Weights of a small self-supervised image encoder.
Model: 2.06M parameters, 32-pixel images, arch vit, norm rmsnorm, activation swiglu, patch size [2, 2], width 128.
Rows from block 3 of a small self-supervised image encoder, named by matrix and row number. Rows with one number belong to one neuron. Each number is 128 + 24 x the weight over its row's rms, rounded and kept within 0 to 255. All counts start at 0. Numbers have three digits each.
After each neuron's rows are labels from the 100 images, of 14848, where the neuron reaches its largest size: "top examples" is what is common among them. Only what is clearly more common there than usual is listed. The data: retinal OCT scans (Kermany 2017).
# gate: MLP gate (model.blocks.3.mlp.gate.weight, 336x128), inputs 0-127
# fc1: MLP up (model.blocks.3.mlp.fc1.weight, 336x128), inputs 0-127
# fc2: MLP down (model.blocks.3.mlp.fc2.weight, 128x336, transposed), outputs 0-127

gate.299:097151090173128084130149122130144105126140135111166125176148141135140147088113158149114111132116165066106115148118128173164137120155126161115106159121132140158125153136118164151154137120167150135109146140138123157131116116156175181104125115109118089155143104117164129162123133156150097137129165152116162099091084128141076103146130145102189120122143120128157130139133101142106141143144
fc1.299:068121145131144084125091096168169113137149122077173127129141091156121148101143149183116125089151141091134089129104131101152181120127154150098111142152109126110115126113117142158140132139167171138139123123145128142150157133164101168119139100093138095129141092164118139148091119123137123153133142143132173132132092128149094091154144122099165132172134140108102162142148119148115126121133
fc2.299:134117120169129153132140155134152104156084098169083115119158114147154149153138114109122158116127068161107118112090142144115123170128170151152155145107116125137119141137108092118093153097092147160129116094103133084107139112127188103105108126141123126162137132144117107128118134108115153159129139126149085151120136145141160152128106133105133134127144116111104102152162212130159130118079
top examples: finding: choroidal neovascularization

gate.223:118105122120162128150094126130152085112169159131104171104130110142107104112118188135112111166122081148144147139115151125072111148129129142156142057166158094089143165140129097132137150168108145119143135092117147130107150136143146106118135128114157092101173105126091154121104151107146139143124108126128115147152160111128124112152147093129145140161136132160105143143088173114107165150111
fc1.223:110145129140163123109136097101134149111136112113105082164136175100130128116107126133178101121127142117079088091133137101172151138104149119121087170125127153148145076105114086128105107136129096142132147144121134159110123118137126145168150165104103132157068165122175083126154161146103127140107108110125159120127116150124131130100105181112103115106121118129133124101147115133197115118129
fc2.223:127104086096143147123151087158091155139105104091116108159122122144119134088127165146151098126119145102120098130124099114159100099108145099124135181112155164114139123159112121124110093161144098119075152115109165167113099131112160114100141135105110076141100151104155114142164114113143134126065150138144143153113108120145119138099177093129127143105090079134145138142107114130129163133123
top examples: finding: choroidal neovascularization

gate.64:123107107147106125142130164150121095101151132141133106133135159122106109112141122154131121162098147167114138110118170172155121130181112148092133128134093157132151127118100083135161123104089150143102102172105141086127120152116133121110101174097107112108138094135191099141166102153120122111128090158147115089095104146127162147149118142112105136143139121131153198102118109141143160155144
fc1.64:131119107145129119153133149158164109110131164134135117140139125124073118104127128129179100150134119168117157079134164174111138145145126146088146146146086158147123131136104105135118125087123143104115109136156172064159123139142128130149124167124146077123139078125189109121131111134144148099165129127157131128152105144135136143154130127096108111133120137179112174088126110165142169163117
fc2.64:108154108142110141167153126121139158155120140132080105175114158141150122106180086177083123149139144127137136096129146153117117092088088149118137108080125159073130126095120142149121117111113129128132145114153132076153120143100073116149128119119125164116112154159160092130092125089134137134095110146126114077145134138132137161125088140110102155145138117137125101093129155124159114095148
top examples: finding: choroidal neovascularization

gate.49:141187105099142126102123105131125122094123118117117148099081128164162155135146183110120107141124157128134098094174110124137182146129088091105139114090142136120122131137177140139162112118122097128163157143134119106120152109109119145112135143105155084181156131127155153133122121058123140143126155155080096140139138128118142113129113121143130122104160115098125135090147120153127194150117
fc1.49:148133108114136132108133155083138114142133117088138160096131132087131079147158153093124158126118084142126164189127147162139113145112158103114182161167104106144144138101124098144130168082126098121105108132120182133111150102090124115102153118155103137155127115145127136147131146114097125137090137145128133161127129092127152137077103186158142138119123129120124123111104161147145105167165
fc2.49:103139187124153139109164104127124155099105138136105161133130177058117135134130095171109113104131128088148150123135131097168165138157135114109137113104167139140128114132118122123127118121100126168147135093123162134111113143138139116130111125145174133114120106150122099150185104129129136147094162146081131153162132119114136162190116145118130165113091076109111138123130095091125174129127
top examples: finding: choroidal neovascularization

gate.238:090145144138151100146121100144134124179148120094119138133126111132131162091104186147141116134134145119091131136075104144142165109117134180119143172099128100148132136138089165131151120115161119134172092167110139152152102135145114092140167121144107122117117069146135107141121086147114154136088155128180158138112130150134140122153179139103101161109134137117118102174122132085125119139123
fc1.238:157125126170134146117155091096123141110105166087140080144099166128135092159154099145118115140125128115129125157151118148120108127134141106090111110143124119093150131133086107139118123127145175136132143141133120132150151125088174172116145123116136081142165149150136140149119146108159080116180130161053119119159130151179089091138112103112150114129122158124103104115151104114139126085134
fc2.238:099130120093132111115137191155119112153120094102152174139146158130123156127125144145112130123146077175163158106109090130143131105129103169140120146093148114121109172132113114150152153127106111143119189090160118154112147086130108161120135137165072160150115137121154128114127139113152144114083127120128129094090142126106107134113108084123174117112154134131092124146148142181110129143143
top examples: finding: normal

gate.317:095157107087143120150161071134128120145155110109130130147109155115097147112146108097131106184167147114141104141141126148136146165103115156092121087111174112114133106142146118120134131134139135078156129131112149086152158162106138165194194155130113076155146145120146133103137128144131120124147152113173104128123130151119131100115110129102133137146115092149172123106135124126090129132168
fc1.317:103157153117117119142136108170152118152153119092108098101107105127100165128132157143136143147169141137117146120117073123105142136117128115121118100156121114120144072122124132122143134122183144134133079146147122060142114150108134127182149137111108109112158122118153118134128129140099120137123126169157108164099121120101142092159091160071140155131172112114142103095118096059121099143134
fc2.317:107153103098125136113110141152111121173144123108144171110134084151166128128146144140128119162123129128141154110103149106131094114147153156080134148138142135134189141126100118130184098162146145103147101118137104147085156107113151168159116178140127110192122148128172112141140106119125100137151125149128105122107134108132100095125118112146127113111148098121127076071097140138089151132171
top examples: finding: choroidal neovascularization

gate.54:130143167127127126137132125145071115106184098157098192122154140124144102124119090113080071150142134107119125114154157162113108088133107118115127157104161148154175127120091158134125112112113128113131155091109125117140146155114153125134107140138062118166119107146104128151133135112139091099150117121175088125089148143136118160136124137106074147167128144117145114122138147152107109147143
fc1.54:102109137136144129120125090157178098129117129098159109138097097129126130110141112138148175114095161168119113140098116135134123129141121142097127118142095119114120175153147118129117137137129140197112088184163139155109100121155084103128106091114183145129140108125139112112130075090124151164142133144076137145113175123102120104144125128114153179146135118181127145121129115091129137146104
fc2.54:125108173123152175128076125129148127153118119163169085083122096121103164100101112109140131132078147149134123156144125088094088159118133126147107094098147160143116119146113088123144126150153103132147128119157086135131143081133108145188111148128100138141151094113102136131170137153176109103145142139148100101145130117112114109139141121149108118142137156170134139087134119175093145141115
top examples: finding: normal

gate.27:100136131142135078172159152140162153117184145140108172142120099124120127111131150149100127120145148142153069116131179098147119123107152137162113162167102141131106131098174151125141109189130139093119167102181138113149177115157125158147113137134129115115144108147150141128141147124135121129133064125092138145136149087127107126126097099110156150134133162159136137103122125116112126123169
fc1.27:149132088118093146154167178072138181161146120127121167134125137115135138111130114123111159122165089128096118114129132152146148135120121105162171134156066130069102124103123146124114118164087106110131160150122128150121123118160144138105140113116156176139110140155119093124123143098148125117134093109101122102164147120164100137099174119141152120124107112121124101158091184108120119121152
fc2.27:130166120089140163146167100099110165139118130112144121166115161096174123125144118161156136145128115124138151103082110093098139137122150099104125115141120083146095117156167151133101137101104132140139125107107135076166131169175137138137171101162132154138120118109100069153124135139160117144113138149132081104133117161130157128116133136130107126120108130112169168119144151065149122107154
top examples: finding: choroidal neovascularization

gate.270:116138115130164162151108118106128143113161162145103181096125130136130109132126138095093100126186146149144145132157103108048166110093085166124114106083174073136157137123118128165128147128152154137154127115120126123084133106125128099093117104145106125113103121110115137124096125148146186132181105187117160139148140139123118119119116131168130117143130128118145120118122144127116147127162
fc1.270:119161118116095128114132139124139136151120121143108123134125095150132188130106143142154153139116176111136140108189080109104117098098139101132144139129105163166132126143106146110125119167123126115143162101094093088158117139175161129184100126105110157108118158106095118127114111113105094119143104114132113085105140122147159090141189150108115121159123097088121159124163174109117152126132
fc2.270:113126113099145123118139108113122133166118113146115107133107151135144112160139152147166166168094103120152157153112117148127099145105145091122148155132113150133078114129140129101100118128093086130087127141116188114172087137102130117107143148113140093133119152132146098110129114117132143120087099133148061121131130113153168172103092120131144120121117106104148125141214149099135128101085
top examples: finding: choroidal neovascularization

gate.100:162154086114110118146119153133121152119133103129171151117120132084146085148155165107151108140170146123144126134134155108127085153120127147140121160148110118154124108096133151117113118089122088090130145117115124142142147102142100115151093113149166089144097140140140104135147142101122110138173132110097115129124137108124098109117093119068108114149132165139080075128136208173135102115139
fc1.100:071146093126130098143092135155148110102128127106119132117090116141112142104161141116138168085137162164134134112118080115128122094136132160128117130128151117131063126112094153125148141123170102104128110110134083158136103129129103116132105065138136124096110104083114144107097084140095108157108110126103143153097105136093125140183105119090149121107141105154161095157140102132153108122126
fc2.100:098160112115140145152119110099144131110087113145157101122116125112127120104083150153126113128139103142145102158129129113092167097145110183091122148117086117166138146129095148178148143154139156116081126106120138104152125111111153157126175128115096100128057153149149139145152132136130116087134108140101149160105166128105093113083101094133130119114131093143140088153097169124152127145132
top examples: finding: choroidal neovascularization

gate.35:114143137125099119090114093108149099149125099145133115062131129117121137103125133122121145166136154094124113135161129134147127090099118123096155145127144119137104136132111141127086143140088049101141160122134153119137142123120162123109111147155131151186086157136155112095100071099126135139071127107127160090102121190156155103159129122142129117138110105110143103104135124085121149139145
fc1.35:133112109125153111155127163160087132140123137112141152206136117150140108132156126140119102104117097166123142129104115098114136150140117128148083137137085137090131124150128140114175115137170206133129097124121100122149097112124106143155163140095137096090173094133098135149122170139145093130173121143122087125155141094116090131094122119101137137136156163155105123145125156165141119149129
fc2.35:097140136082150145129133110122128113135114095149125130109138088114109112075130069152139137079167144142161141130125107102139120172073097120107083136134115138175083140166086110150162149152140119192111153134121125128125114110151168168111161126149138150147131128152139144113080135144159130130116130165141113138116124171106120136132117107137143131108171094106172112133143120116128116095106
top examples: finding: normal

gate.20:124103095123158142151122126106151126127161120133112141165120102109133120138127149100154083180161141138131102112127154093128158137151122126116086125092150103153125121135160111089128145116172164165108142152148136121107171155123094126156066155095152120130166107124153161101149103164142143127129117160135165146114162129106091147114090142106136096135105121184143152110182137137091123109127
fc1.20:157123111132150133100088113102116183101110148139114124108130127165149131133085142067116160139116130078129110149115116155137126116128090143120160104110108153110167104137101142112114125136099112138139148133109169120113145126096150140095196163131095112125117179147152138103152148115146120140122156152144085117160113146115152113065123137129093140115086144098130084128082102099115112134118
fc2.20:128105113132128136145157131090121138174138126160103141192109162111149104103114110155095111134105090104115119140141157137129143131112100142125113153126132111123168120135141100109078139099062123159155123113177156115106149105112098110123148115127138134100152149155130090111075153081171095106100082113117094088125105116159177145161101139151137123143091120131145131123143114121118151137141
top examples: finding: choroidal neovascularization; finding: diabetic macular edema

gate.7:121128086090156158101083123109107169108177131089124107094138128137150119177118113107128080126120093134136166146160131187171102125128150145134146093115127144126138149151143109087107136169140118095083097146129144086074115135108139102131144139123097110159104129137155132112108167136090152134130086128128137134134100150139135148110143102155113141110108142118132147128106178170095124117136
fc1.7:151154154168136141142113109095112143161139112119120108099092115108138124119092122110098109172107143179082154145138108176165140131119112142134119095133070119135111131132095139128127141122154118112141119151130154142126122101119147117195162156096171176130145105132146131134133178109085125108090108150103168133116103151154134136121115151084136143125155147106126141110081171138141105147165
fc2.7:138140165138174155129144141156118131121099120110060150096091106090139145118134132110098100126098163102099158119146153107134119148176144126125155107108123136133164119104119105106142086151139141102167165138165160172137129136096154154150164165107140089119148131118124092135128094122111132131119150092152138133122131093123110137148120089116096120065151122124140129132137060131137121123087
top examples: finding: normal

gate.25:097162138163101146134115126108135110072137123193149157104107154112083123102158131119087112145144152113138148133133122124080073116143162128125087126143122148143099080115122155107082134164098118116099173117125127113125136127165116120173110103126118149102132145166115148124137083111109116131136151110144139161104132139125117139130140133079122084098110117164136090168149101125162125112096
fc1.25:072152148151092094136154125116155115073126125175128128141090169106066103099159141113101128140084179169136146136124136100112081104126156134102078137109106138193128087109127126124106135162129136139091158157127113120149142125161125140161117114116146164107142112137115142134136102108111100159130126141114094125105121127136129114127120127108121116110135104134159121177139095097126172123130
fc2.25:091157094139124092146159145121156093114150123123150079119086082112133137111121177121101120143128124170104116092137129129148124134124111083133146124174076167131117110164111118093119161135164146096100130099128080100152130113113136086108096159114131143101164107117101113147132102119146170125148096121158132147107159147110095107083137101121139121083112100150124108120123130131153135156098
top examples: finding: choroidal neovascularization; finding: diabetic macular edema

gate.274:080084114118139139114114086149128114169127112088105106141108101121130135166129115112098145116145071122131156112159165106143112116092146117087099079094130128076092139160192163097098100166127137127127174119111121123097122111129132103095144142155135153137080139120117143122134141108129180110120113102127119138103138166150148125096141124150143099075110147142141132117118136154148128134114
fc1.274:111126135108157113125126187091090146098130126154161144113136164140120128082147167104131094147107183136103154146072102156135107104156143130127123150104121135139122125125131105146120119133145120123151098136136136168118173150112128132120109178162100098120127136152191119116173091190106100129172117156119124132147097101112151124109142141160114142166133107131115153124185121140121139141146
fc2.274:097099166184102154096118172115150100102113158118146120086123150133104131143099127124116093091141135118121111164150154126092191138101068106097116100123112103131138119152156155119126138091165182105153139158107151142141139174130118114132109150152096178143123129138145136131125153108145113114153084168117142101124138138098139125148155114132124107179093124139133133162119146153133132141143
top examples: finding: choroidal neovascularization

gate.332:110150086128136139141150104151098160100150113077139113137140126070145168148119114152150130115170176145118123144106129123115084162144148134145107128126143123160083121107127156158129104140189152108106104126147110158128139127147118114136085149146110151125078124100144143112147139142114167144137057137122132160141110164138118148171121135090146114145146126159102091142186133146125128099125
fc1.332:113123126135137111109119151117120096131092191151154132118083135121145173102152148120101131092130099139134102133156097085127161109161151110091145133115110138118117136128097103132184121158113134135137157138049146110117119118132152115125159129091097124143126129130109133122111143085123099128113188173122084163127131139155134106126159115175142156133137133090125115151081124073113140138124
fc2.332:153112122115156126099115101106133137184104088157140159111142121167117103129127098142157179132144140116097104102132091125128093116145153116150103132133105161166113103116140128140108122099128054121123148092156125171099108107152139143137090123098128160111140144109126134152119114152130134159163173108112119075146121110158117099132176106083122134109124131150110077145147134113156109101164
top examples: finding: choroidal neovascularization

gate.268:114179142109103111155118112096115176139101135118136112154131113105131138123145100105116070154117164111155152113120102074105122122107102118143129165140073149161125149171123108140090140178085138087133130131110117103176129120106117161140089124121172082139169092129099150146128132120148149113133120125143120121162162143128100130164115132143085116109122137116149141117160134147164157095146
fc1.268:116149121159111109145111123118125129151146153132130102133091112111084135122153081106138063136121129130132168168153112108101121161125104145174156139138142156104102149158112086115126118124118125115148104116119104078172133154113137150142148133118138098121186089124071130121083142129101166146124115088161114111140135131183114097144106120091088159146137121165106119087133139115142153121140
fc2.268:146134111186154141127111120137140108092140172128143138136121108131069122173169144110113092139060122099181127115168123115140131143166114102121097118110138136130112174163134113119132111149112128102114107123188120105104142138123121092134114133117147108134137138151063127149120124074112133135128131111135114146097127098130113104103146064138122163115124147161145081141120111116113128175121
top examples: finding: diabetic macular edema

gate.164:124134145158116170162144176099165144110139101124131164136119098132134139159157129124084123098083153130117118188114102124093106106148151088117168091124169151122134148107097111114165101138127126127118116125113144128162150112104169129084123106117152114123140104109117136152111105102104119120157098155065154131111127135109120132131180142104157117127139132155096106167109148088103149145167
fc1.164:106139150151131156120150178106161143098124115132125164147113086116128142148161125146120143104093136120103100146098088129107119057151157102130168093131158152109115151092110118127144122114147098127108128155157132160179141120147185153116139108117136146143179113129137125156115114096131093133146074128077123146114136138114103130159164140091160135116129110145101120152109116076114112142153
fc2.164:141111140142125113109145154151130105183163116149124126090118132147085113121141159181156073107119143144110144138165112128127090139092117118113127097140125133088143056138106114085134120128114126070142157134179104155147097139089095137156095143110117128116116190130135113154107150135133146102111131112141134073160123111102128143156157097137114139110122113140085100144117123125150127134106
top examples: finding: diabetic macular edema

gate.114:068104142117110160136073126116101116113193146122168157099101128091079139120119131114100088163096117114162129178088104113114111137152148095160131092138177112115124119135099107095114127115137117142135116114165124174115153151119100142131112157148101109122121153063097123132107126152122119125090099126128142116101143142089144148113133134135123117119145135142169130122147149100137091110154
fc1.114:140107106169157106125137142095142123125111101102107133124145123118159102125141133085151156110100149140085136149120184174119096167132116161092141136138113102103161133121131098162127144134131107126141114139117146085092096109107155129107141140128158126127125084161149154127169185142123162130191129147163096158109125152155123131123066189112129143123105138131127104125121144118159126154104
fc2.114:183115135137175095124145117155122093097108170108088133121140081139152109126130149138118107112101160135101169136145158089143167142123114129101106117101117158155179118130138115135128087150150162104136148099130118132110182133116177111151119132124163120145159105135131163125171121097088127130161160117104145161142138083136125109173151111147085128104130102102112112143097092132106140130131
top examples: finding: normal

gate.244:123122099106161128148122112140111119091165112110122137130111131124109120149120160083110082194114169153109114145132127091124134126143133112131128054122131112109145109092158121115082119177117121165146168152109158139080144111145131160109128162090125104155138145158117134111161128112086136156122125165102115151120161132121125115106124123096120132128140121178147113123149175135135188126163
fc1.244:104093084109160118110056110148115114141129106099150133120124104130141091112112123125145128164105102140152117141107104121111148178119129167113121136140088118089132142163167115162157186119128131108154101108128111143121132146105119148129157140108123126169121106083107119132074169123117155125144126151158123112166139118128154118096084176160131142160168162083131158116134138104116109153123
fc2.244:124119098125138129141111076194095132138145128127113119148099123131144134100107105107136140150142131089108107119109132105168127136124124092103136131156149128107156092179126175143148100166137097112122132143124166181076127074173160105144101109112148111080146121118158117103147130137107125104085137122174137176115119119146131138173124147156135150143117095132132124117117100116109180143126
top examples: finding: diabetic macular edema

gate.181:108135154144148131114103098109128089092159106110101137194114134139153118131133126124159128157152129151155121090122164122113089132112154116170087135147118106123110157106163106104120139085130103101179107127140111113106170156139109108106105152140153156105139109157148137128141136120123139161136092108157155113138145122178131138156116129128092129169156106180128090102184161158160123119146
fc1.181:117140187146125135108119132124117104099130096107099105198102117160144104138156100131159140124169127136167140091137138122102102153107134106165080120155071119102105175145132124120121141112096140072142095134120098110161130140154128111101101115160148133112159087144133091131137140100128129173158133123134136087116138129142119096128151137125100118134154115150094099129183160150150114122128
fc2.181:099123123074130135094099136193126100140144154136112135103122134151153137152130178109163166096098132145120131152120161126114141123135137123142121100122132116101122200085130137140098108179161172145124092126108122083116164124133113134110121122136128097119065095118115125165105146105113108128120067123139142118111119148147137148085107100141125146147147141125115157124163123142154101172140
top examples: finding: choroidal neovascularization

gate.112:134136131096187131118136162132160107148134125157100195104131115153113061122113153114137118164140105130156151150154144123117158111088118148162138076140111127077182167097173094131162125123100178127131128099114134131110149128167116102123124121123141129106158109157097136147093134125143124140146107165123128163139181108114124140105128093148157130148125128149125135117108147109147163142119
fc1.112:119167170125126144161169118116118149111145176110129129155102126107112151146131121119133106142100182078108144113143093150184122148116131141104122155143139126165140087114119098108072128133121104152124158137115131107115144107123130148171108167118119137127071129128182127135113108128117117110109126134166119049122132131125167123127109167129088109115117124080166145105169152128142119108142
fc2.112:126094120134125141112133119156118143108094109125117107119077128149099148115099176133141125142139145082105097134113097110130109183127125099110163160143134176145114091154132129060119111125108119128085119160135181147137105138103128114107120153113134093136163177142138119112126094134125126112071185144162090156128101108134128147139135099138139142115078102106143118148129116119130163137082
top examples: finding: choroidal neovascularization

gate.30:151136148125116100128133155117131099142098111116150163132182150095156132099135127174117121104093164105154124084145132095142133075137109108130132120108116147095122092112143126131140101128086122093114166110134176142155155125115102107109119188123125139134121121146147093131093094099145112107113190136139114154125174115079136122166117120145191124141132124167089104131133129122099140138109
fc1.30:098103107125087111113149114160100074119136125078130133158074104107120167144183127151069109098137112100117095123142160095164087114136168118108128128120134102110084104138143113121139115154098095101117149121120129139142144137130124123114121148106148116152102108143103084121124141138118097131142160129167095119090160103100114126146137117138158166135160141124118118127107093095109180095119
fc2.30:122132128167135107132107165133171124168161121111104126164174137128144160154137130177079151127148155085126121153136163136090123124140093164101125099109110148107127149145132095143140170091155112109140124102155127177168120134138118120146102145146135148115133118129147130141128114134097139136138144153085143122128170109082119144173166143144173100160155120180105127136140105134166145094093
top examples: finding: choroidal neovascularization

gate.10:092164105138169130160173118108131161136163122114129155133143136106144148084109178128101112121123103147169118141110140096131148142120088151160136143108116114164108111136145161147165129137120117141080124139125110140093116121095091142137119131150115138146173132105109154144142135142131164141131056075074107123155136159151137161120118131127119136119058122093140129085138165131128111127150
fc1.10:147102136105133128138125131124130143103122161114126110103128147091165098155120144089084166135094142150108130156097111111112111144130149133094120134134126136151134141123099099149130119096135138158142116177096141156128131130102168134109139154144158097113099096139160069086154148105154105182110116186129134120069134181074158108131120149158138152139150132137128150159119131170100137157126
fc2.10:127175156140121138136130126136135149141126119150078165117147144119135158099099070127105131071167112107137158116152139134115149133144147138151168113123127179122141135091119106092106169148131173142143126133112184156121138110143082117101112111147142119144122103145130131116158135097088113114130130102147159160142115086126090197175095126110146149145120131114121126106122093163086109139122
top examples: finding: choroidal neovascularization

gate.311:146149149114169157128111108079103137123131125117132148105136138154143123119152141122091102135131145100124172114138107142107169096099094132132112130085115108102152130101112115138078127134156146114138145125094157128065089123060152151130140138156104102147126135147114164155151122160153088151195111169105103130166102155118142139128129145139110141149143113130125127151193112095125145143127
fc1.311:108106100132089090151137150134134124129115138135142098160112121086096137118110110114175144130146146154140105152130142113096089160129164131123115139172136128174106132179122131111156130101091121150125092117146125108199172119203094116137119119121141134105149101095151111139114134114102157097102156108144155145099183114168111105128126124135157093126107152124132152107097144144115105114142
fc2.311:105152180140137137108095118093115129178125076129126171083073136122115126135117089131103177181164131126130142133089116166116091123135154118109156157156117092154122129125130117125110168142108140113127098176084131146142115165140171128116146170138161132138118101121119143132131094151153130105096168131118140152112145149101136149122128144146125100098166112118133155115143101178107136135149
top examples: finding: normal